Weights of a small audio frame classifier: log mel input, width 128.
Rows from block 4, named by matrix and row number. Rows with one number belong to one neuron. Each number is 50 + 10 x the weight over its row's rms, rounded and kept within 0 to 99. All counts start at 0. After the name is the row's rms in percent of the matrix's.
# fc1: second MLP up (model.blocks.4.mlp.fc1.weight, 512x128), inputs 64-95
# fc2: second MLP down (model.blocks.4.mlp.fc2.weight, 128x512, transposed), outputs 64-95
fc1.364 054:31 56 67 59 69 34 41 46 49 53 57 54 53 49 46 42 49 45 48 44 56 53 43 60 28 35 50 72 44 57 47 37
fc2.364 018:56 46 49 65 47 50 42 61 47 60 52 51 32 42 66 53 56 60 53 50 36 51 41 44 49 47 53 41 59 51 71 51
fc1.365 054:50 63 55 67 70 39 29 61 51 49 65 49 38 41 47 53 43 66 45 46 44 53 38 69 45 57 66 56 62 67 42 43
fc2.365 026:55 44 50 52 49 55 57 56 46 61 55 51 32 58 45 71 44 72 65 44 69 61 41 44 46 36 54 26 59 31 37 51
fc1.366 111:37 61 61 65 63 45 55 56 35 29 50 45 32 48 44 40 35 55 56 44 43 52 41 52 49 48 77 65 64 60 51 48
fc2.366 074:47 43 42 41 27 49 35 51 63 43 62 55 71 35 56 42 50 41 51 54 57 49 47 60 59 32 55 56 59 57 43 61
fc1.367 130:46 66 39 61 43 41 50 56 47 55 57 59 42 38 44 33 35 39 44 50 55 49 46 71 41 68 69 64 74 60 48 62
fc2.367 123:51 65 37 56 59 41 36 61 49 57 41 77 58 47 51 38 40 59 47 66 61 77 44 44 34 50 41 29 58 53 49 36
fc1.368 046:39 46 48 39 52 30 38 57 40 55 58 46 44 41 55 38 39 52 48 48 56 51 45 69 34 57 76 49 49 40 54 55
fc2.368 015:69 46 65 44 58 46 58 63 54 52 56 77 48 61 49 74 64 49 37 44 51 46 51 58 56 52 39 64 50 62 45 48
fc1.369 061:52 55 57 38 60 49 60 66 34 48 63 50 41 30 43 36 34 58 42 45 51 58 50 67 42 59 56 44 45 52 48 35
fc2.369 036:47 50 52 46 59 46 44 42 74 48 40 33 57 45 66 58 55 48 46 46 43 53 48 45 56 38 51 47 47 47 51 39
fc1.370 069:44 59 51 40 54 59 37 39 55 51 51 50 41 65 37 42 33 55 21 27 41 55 40 43 34 58 54 55 47 59 48 42
fc2.370 049:42 38 47 60 38 37 40 50 51 62 56 51 50 39 54 57 57 42 63 56 49 56 49 60 51 51 47 56 61 56 69 64
fc1.371 067:52 61 49 47 71 48 44 69 35 38 56 37 43 40 50 34 43 47 39 51 41 47 42 65 35 51 65 72 47 51 44 49
fc2.371 045:47 56 39 62 49 49 42 67 52 55 35 73 65 58 39 61 50 63 43 56 52 67 63 42 53 41 58 08 52 51 44 39
fc1.372 082:34 63 50 55 66 51 51 60 30 47 45 34 30 32 43 29 39 46 38 43 40 48 60 53 34 36 60 57 60 54 54 44
fc2.372 069:52 31 46 68 48 45 62 49 60 60 57 54 58 66 45 73 59 42 50 44 58 49 64 43 54 61 40 50 57 61 59 38
fc1.373 239:50 51 53 42 55 46 38 51 45 53 64 43 57 52 44 56 49 64 56 47 56 32 53 68 56 51 67 53 59 58 44 57
fc2.373 288:36 44 46 48 57 53 38 56 50 75 63 50 62 46 47 57 48 50 50 52 50 57 41 57 55 36 36 44 46 52 56 37
fc1.374 049:43 46 54 53 63 37 61 72 34 42 53 39 50 44 40 48 32 53 38 42 38 57 42 81 36 46 56 58 44 42 50 62
fc2.374 024:60 40 63 46 60 46 47 48 65 54 34 53 56 53 52 54 52 44 52 52 48 52 68 34 34 49 63 29 40 50 35 58
fc1.375 056:41 57 36 61 46 63 43 77 45 34 49 46 45 50 39 42 51 49 60 45 33 43 30 54 42 59 57 58 45 62 38 50
fc2.375 022:48 34 45 39 51 33 60 53 45 49 41 51 32 45 38 58 52 46 41 52 29 39 74 60 35 56 72 56 66 52 50 49
fc1.376 062:46 48 47 51 56 46 53 50 44 46 53 39 52 45 43 27 43 63 44 61 40 64 37 41 44 55 56 54 49 56 50 49
fc2.376 040:57 39 65 37 71 46 44 56 53 56 49 54 61 67 36 41 44 63 53 30 57 49 50 37 44 50 36 46 47 43 43 65
fc1.377 045:34 53 63 47 48 52 55 40 27 52 57 43 44 45 39 58 39 39 66 46 27 74 46 68 42 50 53 60 45 58 51 43
fc2.377 019:61 40 53 65 52 43 42 44 41 53 52 43 41 68 42 54 45 51 46 41 55 67 65 51 40 44 48 32 61 38 50 47
fc1.378 065:30 76 50 58 57 40 49 72 50 48 63 36 40 42 54 43 44 42 33 26 55 59 56 42 39 51 64 44 56 55 40 44
fc2.378 034:67 62 52 71 52 53 48 35 44 49 60 41 46 55 54 53 55 56 54 59 59 61 51 49 46 66 52 45 44 59 44 54
fc1.379 064:33 64 44 55 47 52 35 51 47 40 63 51 42 35 45 39 38 44 50 42 45 50 47 61 42 48 58 52 49 60 35 55
fc2.379 041:39 32 59 49 44 66 46 60 65 46 38 48 49 57 55 47 44 45 41 67 55 51 45 50 33 71 45 41 38 64 69 36
fc1.380 077:51 54 58 50 43 62 53 62 39 41 67 40 58 44 46 52 44 49 42 53 31 48 38 64 51 35 38 41 51 59 37 51
fc2.380 063:61 58 58 59 44 35 38 37 70 42 42 35 51 53 38 68 51 45 44 56 54 52 46 58 54 51 55 42 64 48 39 44
fc1.381 056:41 55 50 59 57 48 44 53 57 47 62 54 40 55 38 54 38 57 45 52 48 67 46 53 40 39 55 67 62 36 52 39
fc2.381 031:68 45 64 45 56 62 49 58 45 40 45 38 68 57 47 59 51 51 46 49 63 49 55 44 48 50 50 37 44 46 25 47
fc1.382 062:41 60 54 31 52 40 35 54 42 46 63 58 46 62 47 42 47 54 51 45 26 53 46 55 54 48 66 62 62 71 52 40
fc2.382 047:61 24 50 67 46 54 28 38 55 52 62 49 45 48 31 47 44 44 38 57 37 46 59 43 59 55 54 56 51 53 62 46
fc1.383 109:35 57 41 47 52 52 37 51 51 37 67 49 42 64 56 46 31 50 41 49 38 63 53 54 59 54 54 49 51 55 31 37
fc2.383 112:62 61 53 62 46 57 35 64 46 52 51 47 71 55 53 60 51 53 46 73 62 42 44 58 26 44 34 36 58 65 37 45
fc1.384 116:15 63 52 51 56 57 50 51 29 43 55 52 45 63 41 45 38 59 38 31 42 62 50 44 31 39 45 67 45 44 42 49
fc2.384 109:42 40 54 59 41 55 67 66 48 59 35 61 41 55 34 57 60 44 44 49 57 52 66 40 48 45 52 52 42 58 51 59
fc1.385 074:47 73 52 44 61 56 44 82 36 47 50 46 55 50 39 44 49 53 39 47 53 49 47 62 35 51 67 67 50 44 57 37
fc2.385 075:61 62 42 64 50 56 69 63 46 63 46 45 48 65 37 36 48 44 60 63 40 49 66 46 42 49 48 36 54 53 50 57
fc1.386 055:47 57 57 45 36 60 50 58 44 46 60 58 53 79 56 43 43 52 48 53 41 50 41 50 36 48 71 72 51 59 54 50
fc2.386 027:53 44 54 56 46 40 50 66 55 62 21 49 62 41 50 61 47 46 55 66 46 36 70 40 46 56 50 47 50 54 65 50
fc1.387 053:47 67 46 59 61 54 42 75 42 53 60 51 44 52 41 23 43 55 43 50 49 60 48 55 56 55 65 52 47 47 41 42
fc2.387 019:39 50 52 60 50 41 34 67 54 36 39 43 40 42 54 52 31 54 54 50 33 56 40 56 53 63 55 54 37 42 56 59
fc1.388 053:38 61 51 52 46 47 51 63 41 40 69 50 39 42 38 41 39 54 45 33 36 68 47 47 55 51 56 45 59 52 55 50
fc2.388 018:65 43 50 29 62 54 51 38 50 66 49 59 43 64 41 56 49 40 63 46 65 54 61 45 50 44 31 54 47 49 53 53
fc1.389 052:54 65 57 52 57 67 65 65 50 41 46 38 42 55 47 34 33 46 44 38 20 50 44 57 46 44 62 65 63 42 56 40
fc2.389 022:46 39 55 38 48 58 49 38 64 53 38 53 56 23 73 54 65 46 54 67 74 52 45 53 50 57 59 69 51 62 46 48
fc1.390 054:51 65 71 45 55 42 52 70 36 46 51 59 51 23 41 48 47 43 55 44 43 51 44 58 49 49 56 52 56 42 58 47
fc2.390 015:55 46 43 38 61 38 31 55 44 44 47 49 48 84 54 48 49 56 58 45 64 68 54 49 38 38 35 53 40 40 48 51
fc1.391 053:36 62 56 70 65 44 46 58 52 60 60 47 50 49 64 24 41 43 59 38 34 59 38 51 53 51 61 58 53 42 53 44
fc2.391 021:52 30 49 55 53 52 53 42 72 64 51 27 50 46 48 50 58 41 53 57 66 51 45 41 43 57 42 35 29 54 55 56
fc1.392 061:31 60 45 55 58 53 60 62 40 56 49 31 49 44 58 41 51 77 46 41 44 52 37 50 58 56 60 64 52 70 42 46
fc2.392 030:54 35 57 51 59 51 35 33 58 47 58 46 37 52 48 56 52 57 47 48 52 35 67 51 57 57 57 53 57 52 63 38
fc1.393 051:18 53 51 66 74 57 48 58 41 45 58 44 54 38 46 54 31 78 51 46 53 67 46 53 47 59 70 63 52 52 67 52
fc2.393 019:41 51 51 47 43 60 46 58 68 54 43 45 48 51 34 55 43 46 46 32 46 67 41 57 34 34 37 52 42 49 56 51
fc1.394 077:36 64 68 52 60 56 51 59 44 48 63 41 47 38 46 36 49 48 57 47 49 62 38 45 46 28 55 67 74 55 49 46
fc2.394 047:68 49 56 65 56 57 38 58 62 56 50 41 60 46 49 60 53 49 49 44 57 67 54 52 43 60 55 41 61 34 40 39
fc1.395 049:58 57 56 30 55 54 60 73 56 47 67 32 32 33 44 42 51 59 51 49 36 54 41 67 52 49 56 59 61 46 54 38
fc2.395 013:39 57 66 39 55 48 44 46 47 46 57 65 58 41 59 47 61 40 52 56 43 53 58 53 66 47 48 49 36 60 39 43
fc1.396 054:33 55 52 57 54 51 40 55 46 39 61 39 50 55 54 35 40 60 52 40 42 45 63 57 39 52 55 49 66 75 62 38
fc2.396 016:45 51 50 45 35 56 54 41 47 45 38 60 54 48 61 67 41 58 44 58 39 62 47 44 68 55 58 43 48 47 49 37
fc1.397 207:52 59 45 46 55 50 21 44 31 56 65 40 64 57 47 59 41 56 46 50 32 47 41 46 53 49 47 53 62 51 51 51
fc2.397 236:52 32 49 56 31 42 50 44 56 60 51 66 45 45 50 46 43 50 61 66 35 51 59 65 56 56 52 72 54 46 57 57
fc1.398 068:36 62 44 55 53 52 60 58 28 29 65 40 39 53 53 24 38 52 57 35 46 51 48 51 52 64 60 59 41 44 67 54
fc2.398 047:63 43 62 55 53 46 54 55 61 67 60 55 40 67 41 52 51 59 36 52 64 66 54 58 53 43 47 52 58 51 60 58
fc1.399 066:24 64 35 46 64 49 49 58 35 56 43 42 47 50 58 50 38 58 45 25 38 54 32 69 45 52 41 50 52 61 42 51
fc2.399 038:43 43 42 46 45 55 50 43 60 52 55 46 46 56 58 40 62 62 48 85 54 54 70 30 55 68 62 48 35 52 66 38
fc1.400 057:42 64 59 46 61 52 54 71 33 52 44 56 43 51 32 46 43 56 38 38 46 43 60 54 53 45 51 55 50 61 51 40
fc2.400 023:52 37 42 43 39 42 36 38 41 42 46 44 41 71 53 43 52 49 51 49 49 56 63 45 52 47 40 55 56 35 48 43
fc1.401 070:41 62 50 66 48 49 40 61 38 41 57 40 50 43 50 43 49 52 32 45 45 56 51 51 52 55 44 48 58 65 38 40
fc2.401 043:51 33 64 46 34 62 45 47 55 46 27 65 41 54 49 58 53 52 48 33 47 43 58 41 51 43 52 41 54 53 55 61
fc1.402 067:45 65 44 54 59 46 37 63 35 56 60 58 56 35 40 55 43 68 54 32 43 37 53 75 41 42 47 53 58 57 53 32
fc2.402 029:70 33 56 65 31 70 46 62 63 68 61 49 44 62 50 62 39 46 50 54 40 55 54 47 40 55 37 45 59 48 33 33
fc1.403 177:40 59 58 55 64 39 42 59 51 46 50 58 55 59 63 39 50 49 53 64 36 63 53 50 46 42 46 70 43 49 35 39
fc2.403 196:50 72 50 55 55 55 64 39 53 60 49 60 61 60 52 53 49 65 44 72 36 55 50 48 32 47 40 36 34 61 42 41
fc1.404 063:45 62 58 60 53 41 49 59 43 64 50 42 53 41 33 33 55 57 47 19 53 35 49 58 43 59 55 57 77 65 56 60
fc2.404 045:60 44 48 39 53 65 47 34 57 65 58 62 41 56 59 49 71 49 63 61 43 46 56 59 54 52 61 44 51 49 51 50
fc1.405 053:25 52 56 45 56 58 59 45 42 42 78 66 56 57 47 49 45 55 36 40 37 59 49 59 36 53 71 48 52 54 55 44
fc2.405 022:44 41 51 55 56 43 39 63 51 32 47 36 45 56 40 51 33 66 46 57 52 49 50 38 35 60 58 53 63 51 53 64
fc1.406 054:44 56 42 65 53 39 44 45 45 54 55 58 47 42 49 42 34 40 58 43 59 45 40 46 57 54 56 64 59 65 50 59
fc2.406 012:42 58 48 47 44 45 40 62 41 40 69 65 53 54 64 53 57 46 31 63 47 47 69 59 56 45 61 61 61 57 40 45
fc1.407 066:35 53 58 42 44 42 65 67 44 40 56 36 49 47 46 45 37 50 50 39 35 58 39 41 45 45 49 70 49 64 29 56
fc2.407 034:34 36 50 42 37 59 48 37 71 62 38 56 52 30 66 42 53 44 49 45 74 55 58 55 36 47 53 59 52 50 62 31
fc1.408 057:32 59 45 50 71 41 49 55 45 46 49 50 48 43 46 46 42 64 52 44 38 55 40 57 44 44 58 64 66 50 57 44
fc2.408 026:57 49 68 48 46 35 45 37 62 36 40 54 46 58 48 55 57 48 44 46 38 63 58 61 54 45 72 65 42 47 46 50
fc1.409 057:48 53 50 56 44 54 52 55 51 36 67 41 41 48 45 44 35 52 36 52 36 47 39 49 55 42 54 67 51 45 40 61
fc2.409 026:51 56 49 42 54 53 61 51 36 51 52 34 39 40 48 37 57 49 45 50 68 50 72 66 50 41 47 53 55 47 39 75
fc1.410 085:23 70 64 41 60 46 49 53 37 37 71 42 55 44 52 33 41 60 58 55 65 53 52 43 47 37 62 55 44 64 47 42
fc2.410 070:38 60 40 73 42 70 53 54 70 42 41 54 54 51 51 39 49 54 45 57 53 54 69 43 52 49 32 44 54 31 48 44
fc1.411 080:40 59 51 36 76 55 54 63 37 56 67 40 41 63 49 29 37 62 34 36 37 64 39 56 33 53 64 51 50 45 58 47
fc2.411 063:78 46 41 48 55 51 58 59 44 48 61 53 46 46 51 56 40 41 50 54 54 39 57 57 45 39 63 58 48 33 55 50
fc1.412 058:39 60 52 33 63 46 57 60 40 27 65 44 50 41 44 46 34 63 38 38 39 42 38 50 57 48 63 71 71 48 56 42
fc2.412 027:46 48 53 56 44 51 54 61 56 47 28 52 47 58 34 52 48 41 33 57 42 81 74 49 36 57 44 57 49 45 59 53
fc1.413 165:52 55 36 69 45 53 47 59 51 63 33 42 61 42 49 52 43 40 52 57 35 48 47 59 37 54 63 50 62 57 37 55
fc2.413 168:44 46 53 28 58 56 47 55 54 37 62 74 48 34 72 39 67 63 45 47 56 56 42 41 46 60 56 61 42 47 66 49
fc1.414 058:41 58 53 45 66 45 48 62 54 48 52 69 45 36 59 50 49 78 42 33 41 58 39 64 39 42 37 49 59 39 50 41
fc2.414 028:50 43 69 52 38 79 44 42 42 32 58 50 36 50 57 53 49 45 32 55 57 47 41 42 60 62 60 52 58 36 42 52
fc1.415 049:49 69 47 43 51 50 69 76 27 44 67 55 35 39 50 53 52 58 42 53 57 50 45 57 60 49 51 57 63 40 49 50
fc2.415 013:32 50 58 50 39 66 52 42 55 55 45 55 43 50 33 59 44 58 45 51 41 74 18 58 59 57 48 43 64 43 61 48
fc1.416 182:48 63 50 46 45 60 56 65 51 56 57 44 40 59 40 47 40 53 30 48 55 59 37 50 34 47 60 48 58 46 38 22
fc2.416 190:47 44 54 56 43 31 53 73 74 63 37 72 55 54 41 44 53 36 52 44 44 41 74 58 44 42 62 56 42 61 56 56
fc1.417 053:49 61 40 49 60 42 52 57 38 33 51 61 46 49 42 23 42 44 52 43 37 48 57 57 38 65 73 56 56 63 62 38
fc2.417 024:50 53 60 39 55 42 30 41 65 48 51 55 53 53 35 60 58 62 38 34 62 51 41 49 53 62 35 53 54 50 61 53
fc1.418 061:24 60 47 47 45 53 42 54 36 31 58 48 55 44 32 23 34 54 45 45 41 38 53 60 33 54 61 64 64 62 50 49
fc2.418 031:50 54 48 53 67 42 47 57 52 54 39 51 53 42 62 55 53 62 49 64 59 73 65 42 54 48 55 20 50 63 49 53
fc1.419 071:33 57 38 50 53 63 53 64 53 40 38 57 55 39 61 48 24 55 44 57 57 61 40 39 59 46 55 41 40 65 58 50
fc2.419 049:41 29 44 39 49 60 45 43 64 55 50 48 50 49 48 56 52 62 44 51 54 51 59 48 73 54 59 71 39 48 71 47
fc1.420 193:30 62 67 53 44 47 63 55 51 53 68 33 34 57 38 49 32 74 44 58 52 46 53 62 52 52 64 55 50 38 60 59
fc2.420 248:52 69 39 62 45 75 46 62 33 46 41 40 51 51 47 53 43 50 64 53 53 60 48 60 31 45 39 34 53 56 39 31
fc1.421 080:31 54 47 50 57 42 50 66 55 45 52 55 59 53 58 36 17 53 39 48 49 51 48 42 47 36 57 67 45 44 43 50
fc2.421 070:51 30 58 56 47 57 56 42 60 55 71 51 49 43 64 45 52 64 58 31 46 31 73 63 55 60 47 63 53 55 46 66
fc1.422 129:38 43 46 48 55 47 43 55 56 61 51 49 53 48 68 38 32 58 43 49 31 53 48 52 52 51 69 58 60 55 56 54
fc2.422 157:46 60 51 54 35 51 38 60 39 66 48 44 60 52 38 53 43 49 53 29 45 59 49 62 31 50 39 42 72 47 61 43
fc1.423 218:57 51 50 52 51 38 54 49 52 55 56 41 53 51 50 47 37 46 50 44 56 44 61 64 40 47 39 57 54 44 41 79
fc2.423 281:55 55 46 39 41 36 52 42 45 47 35 77 39 57 51 51 42 62 53 43 37 44 54 42 41 58 63 50 49 63 55 58
fc1.424 117:27 49 54 43 50 50 37 50 47 34 44 44 45 49 35 51 29 65 52 40 36 54 34 60 53 51 41 60 49 64 52 60
fc2.424 105:52 54 53 60 39 49 54 52 41 62 38 53 65 52 59 54 42 53 32 73 54 67 62 46 30 38 48 37 73 57 46 54
fc1.425 062:44 59 57 36 63 49 45 55 49 46 59 40 48 58 38 40 51 68 54 35 42 52 30 65 48 46 55 70 51 46 59 60
fc2.425 024:62 54 65 58 44 29 48 65 48 66 59 50 47 41 45 68 45 53 48 43 34 43 51 47 39 47 55 43 45 49 71 51
fc1.426 209:42 52 30 55 53 61 34 53 51 46 65 38 47 53 59 52 28 57 40 31 42 53 39 61 44 45 46 68 53 46 36 37
fc2.426 214:69 38 60 60 33 44 45 36 66 60 36 48 63 51 41 63 58 47 64 52 51 51 54 39 52 55 49 42 63 49 53 58
fc1.427 245:53 50 30 58 50 52 50 47 38 62 33 42 58 44 52 52 46 36 58 47 53 70 36 52 52 42 42 44 61 40 42 59
fc2.427 331:45 40 56 48 36 42 53 53 52 43 56 55 54 47 48 36 46 72 32 54 48 46 50 52 53 54 54 60 42 48 47 45
fc1.428 051:46 46 27 47 58 61 60 56 44 46 56 47 27 55 63 47 43 53 59 37 34 41 31 49 45 47 60 38 59 60 42 36
fc2.428 018:48 41 60 50 61 54 48 51 52 53 42 69 46 42 46 51 61 61 31 47 59 53 48 36 58 58 27 52 49 49 49 45
fc1.429 055:49 55 42 61 49 62 55 57 43 31 59 50 62 46 42 46 63 64 37 49 41 52 45 48 40 49 67 47 54 53 36 67
fc2.429 019:53 27 49 48 67 44 55 53 44 53 52 35 43 32 60 55 51 41 48 55 47 35 41 62 65 45 40 63 54 50 61 48
fc1.430 049:49 61 53 55 45 54 43 49 43 44 47 35 34 38 58 36 29 75 31 43 40 36 57 57 49 56 60 58 59 52 50 35
fc2.430 022:53 33 53 68 55 54 54 65 47 47 59 58 51 52 55 69 49 35 64 38 54 49 56 49 50 45 53 55 48 37 56 55
fc1.431 055:35 48 37 50 54 50 58 52 31 30 49 45 44 38 50 27 43 56 43 47 28 42 39 57 51 53 46 58 52 58 49 38
fc2.431 028:54 52 34 49 43 58 72 50 66 52 41 54 53 46 41 55 64 49 65 56 64 36 61 40 55 42 38 31 59 59 37 37
fc1.432 051:38 60 50 50 54 49 54 65 43 50 58 47 45 49 39 36 51 52 55 42 37 62 46 68 41 45 43 59 64 64 59 46
fc2.432 025:51 59 61 67 52 72 49 45 54 53 63 26 43 67 62 48 49 54 61 48 55 46 21 34 59 52 57 40 38 41 39 49
fc1.433 067:51 54 59 54 45 46 49 55 48 47 61 46 46 36 40 35 29 50 35 50 34 51 40 59 54 55 63 57 52 42 34 46
fc2.433 034:50 55 42 48 65 80 53 39 45 56 49 60 56 34 62 46 62 52 53 34 57 70 38 34 64 48 65 41 40 41 45 36
fc1.434 065:48 51 53 72 61 53 52 66 28 35 63 63 44 43 37 37 47 49 51 48 44 46 45 67 48 47 66 64 52 62 50 51
fc2.434 035:53 67 59 71 35 53 52 45 47 37 60 50 52 70 45 47 35 46 52 43 29 39 54 30 62 53 42 46 28 51 41 54
fc1.435 155:61 60 31 69 42 42 58 60 31 66 36 55 61 39 54 47 47 35 47 54 47 41 45 45 50 37 64 50 61 62 38 53
fc2.435 166:35 48 46 36 59 32 57 49 57 43 61 66 43 48 54 46 58 49 45 58 50 58 57 40 61 55 59 52 35 60 62 50
fc1.436 227:38 51 55 66 40 41 49 48 51 63 48 39 59 39 57 47 47 46 47 50 40 51 60 63 54 34 48 70 66 51 53 56
fc2.436 314:59 47 34 29 50 39 57 36 52 53 38 71 55 50 51 45 66 59 50 53 45 49 52 42 53 66 53 61 34 68 48 62
fc1.437 060:48 56 48 64 74 47 38 67 34 53 53 42 51 45 54 39 26 55 58 37 43 52 46 44 51 43 57 62 53 62 41 40
fc2.437 028:62 53 42 45 55 37 33 42 49 37 49 49 47 59 44 55 47 68 51 66 60 51 40 35 46 44 65 40 50 49 64 57
fc1.438 050:33 41 34 46 73 53 59 66 49 47 69 40 65 44 50 46 39 50 35 41 54 46 36 36 48 69 49 60 65 52 48 45
fc2.438 018:48 59 55 50 44 64 65 41 44 62 47 33 35 68 47 48 47 53 41 33 49 58 53 45 36 53 41 45 43 48 45 35
fc1.439 049:53 69 46 52 51 55 67 50 42 56 61 46 48 64 44 52 39 46 39 48 51 33 34 57 43 58 64 63 56 51 51 26
fc2.439 014:39 65 60 60 49 45 48 61 65 51 51 40 37 45 59 52 59 56 40 66 42 50 36 34 40 51 42 54 32 67 65 50
fc1.440 075:42 56 44 46 63 52 50 61 48 63 54 51 64 43 42 37 43 59 44 47 51 61 42 62 49 32 57 49 58 53 41 44
fc2.440 051:63 57 52 44 45 48 54 36 70 54 49 37 62 40 61 49 57 42 33 61 55 44 37 38 59 60 71 38 51 49 64 55
fc1.441 047:36 58 63 59 79 35 45 56 45 44 64 36 53 53 55 31 53 68 62 46 46 55 38 52 32 59 60 53 51 62 52 34
fc2.441 016:42 57 57 55 49 44 48 64 65 63 45 49 39 48 34 60 46 45 41 67 36 52 37 44 52 25 50 30 61 56 48 47
fc1.442 058:37 59 66 52 57 51 59 47 35 41 57 54 60 47 51 51 55 47 54 56 35 45 62 47 49 56 47 64 55 60 54 51
fc2.442 026:42 53 52 44 47 72 45 60 46 56 54 60 48 44 68 43 50 43 50 42 46 44 55 70 53 30 54 47 52 44 31 46
fc1.443 069:40 61 41 60 72 48 48 71 50 45 53 50 57 38 51 49 51 56 31 29 38 60 18 55 44 57 61 62 56 64 40 45
fc2.443 036:52 27 64 49 43 27 60 44 66 59 60 72 38 45 39 54 64 44 60 63 40 30 62 48 62 33 61 41 52 55 39 57
fc1.444 092:38 75 46 53 63 46 51 66 31 35 52 61 47 33 61 37 50 46 36 33 28 54 59 60 36 53 64 60 55 64 54 56
fc2.444 062:49 54 53 67 47 46 39 47 33 57 56 56 48 60 26 63 54 74 44 56 46 73 32 49 41 45 54 54 33 54 45 49
fc1.445 169:42 60 52 65 53 48 46 60 48 48 44 39 61 63 50 45 46 61 55 59 53 68 41 55 30 46 48 46 60 43 44 50
fc2.445 184:62 45 58 49 46 49 64 42 64 51 45 53 45 45 48 51 86 61 53 49 60 51 66 33 48 59 59 45 47 56 69 45
fc1.446 105:36 47 37 43 68 56 44 72 30 48 55 34 39 61 35 53 51 60 48 52 50 39 48 55 54 36 60 44 47 43 54 42
fc2.446 085:55 37 53 58 59 37 40 54 49 40 53 47 53 46 69 44 54 58 47 54 55 42 60 42 53 55 50 60 57 58 65 61
fc1.447 049:37 58 55 58 56 68 40 53 46 51 58 46 38 45 47 48 44 40 58 51 62 49 46 51 60 50 65 54 51 36 47 32
fc2.447 020:58 52 57 56 44 50 55 52 54 57 52 35 67 61 36 52 39 58 49 47 38 69 64 53 38 55 53 54 59 64 37 45
fc1.448 046:55 62 31 67 63 61 54 54 49 42 52 51 52 43 49 56 29 45 60 49 59 53 50 54 59 49 60 66 50 53 55 65
fc2.448 021:43 53 56 33 48 61 44 51 48 58 58 61 36 53 73 63 53 43 48 41 47 48 31 58 59 46 43 50 35 64 52 45
fc1.449 188:53 57 36 61 47 46 33 51 51 39 34 61 68 44 69 55 36 29 55 58 33 46 53 56 42 31 76 53 68 71 36 50
fc2.449 201:64 34 54 34 66 61 44 40 55 48 58 52 43 37 75 40 56 38 54 41 63 49 38 38 59 53 50 63 44 48 57 58
fc1.450 129:51 77 44 55 49 42 52 64 58 61 55 46 47 47 56 55 43 48 41 60 48 58 46 71 46 63 42 52 49 61 58 45
fc2.450 129:74 54 46 49 44 73 54 33 43 44 43 56 51 36 68 47 59 36 59 71 72 58 51 41 44 43 50 37 53 58 31 43
fc1.451 188:38 73 50 57 47 58 55 52 59 61 50 51 57 49 32 59 48 39 44 48 47 33 65 51 70 17 72 42 59 51 42 61
fc2.451 224:29 45 60 49 55 54 55 35 57 44 60 52 40 48 29 46 69 60 45 30 55 27 69 47 66 43 54 57 36 62 61 56
fc1.452 075:44 63 51 43 67 50 51 56 55 15 59 41 60 49 43 39 44 45 47 24 53 51 40 57 56 54 60 53 60 69 51 48
fc2.452 043:44 48 55 47 54 60 45 57 49 34 37 58 59 70 40 29 61 70 40 46 45 49 51 43 34 52 46 53 68 37 50 53
fc1.453 184:54 55 27 45 43 36 55 54 33 57 57 51 52 57 48 47 43 45 48 14 50 46 61 43 59 61 48 47 45 52 54 67
fc2.453 242:54 48 59 45 50 45 54 47 34 53 60 49 34 58 53 51 68 55 36 45 41 44 39 43 45 67 40 50 59 45 60 63
fc1.454 147:44 64 38 65 41 53 41 57 56 53 39 41 70 38 50 51 59 39 51 61 48 46 54 65 66 43 62 45 66 46 54 35
fc2.454 145:43 42 36 49 46 48 46 50 37 63 50 53 47 60 41 43 49 48 51 43 38 61 45 53 53 61 38 67 37 58 53 41
fc1.455 265:58 54 45 52 27 43 49 45 46 58 45 64 47 67 52 59 44 44 56 52 38 41 64 43 58 51 55 51 65 52 50 66
fc2.455 336:38 34 57 45 48 55 26 42 54 54 61 47 62 53 59 57 52 68 59 40 53 43 54 54 50 49 49 50 66 48 59 43
fc1.456 165:35 54 48 55 44 43 67 56 48 45 50 39 39 53 54 39 33 64 50 49 32 44 52 70 54 47 69 61 54 53 45 68
fc2.456 202:41 56 48 40 47 54 28 54 45 45 39 40 62 48 57 40 54 57 61 45 65 66 53 59 50 40 44 37 63 66 58 28
fc1.457 054:44 68 59 39 44 57 36 63 40 51 44 54 31 35 27 33 38 48 32 49 49 65 40 60 41 65 42 65 54 52 54 47
fc2.457 019:51 21 52 49 52 56 50 49 49 42 49 62 53 60 45 67 61 51 45 69 36 43 48 43 54 49 62 43 41 51 68 44
fc1.458 071:37 52 47 44 52 40 61 65 30 61 65 60 44 37 62 47 42 47 34 46 42 53 32 46 43 51 59 66 57 47 49 49
fc2.458 049:45 46 59 43 49 56 65 54 44 51 52 62 60 57 49 40 49 43 40 62 66 54 36 51 54 50 53 40 54 60 39 57
fc1.459 125:46 42 44 42 44 52 40 55 42 49 49 47 41 45 68 41 43 50 47 48 33 43 52 69 61 51 38 60 63 65 52 44
fc2.459 120:35 49 57 58 47 62 42 54 44 52 57 40 47 44 63 33 42 50 39 47 45 67 41 48 43 56 25 59 40 39 40 43
fc1.460 147:42 65 50 48 38 54 40 61 51 42 67 46 45 36 52 46 48 64 54 53 43 53 49 71 59 55 46 48 70 55 61 44
fc2.460 144:60 59 61 67 32 47 42 52 55 47 43 32 58 62 44 63 38 32 45 65 33 61 53 46 45 56 41 33 60 74 37 55
fc1.461 167:40 51 41 39 66 47 46 50 67 39 50 50 59 54 30 47 21 67 49 59 39 52 45 49 36 68 73 50 44 46 37 52
fc2.461 204:57 51 58 33 56 57 38 52 34 44 55 67 44 41 71 53 53 52 62 34 58 45 50 59 26 51 45 60 53 43 33 51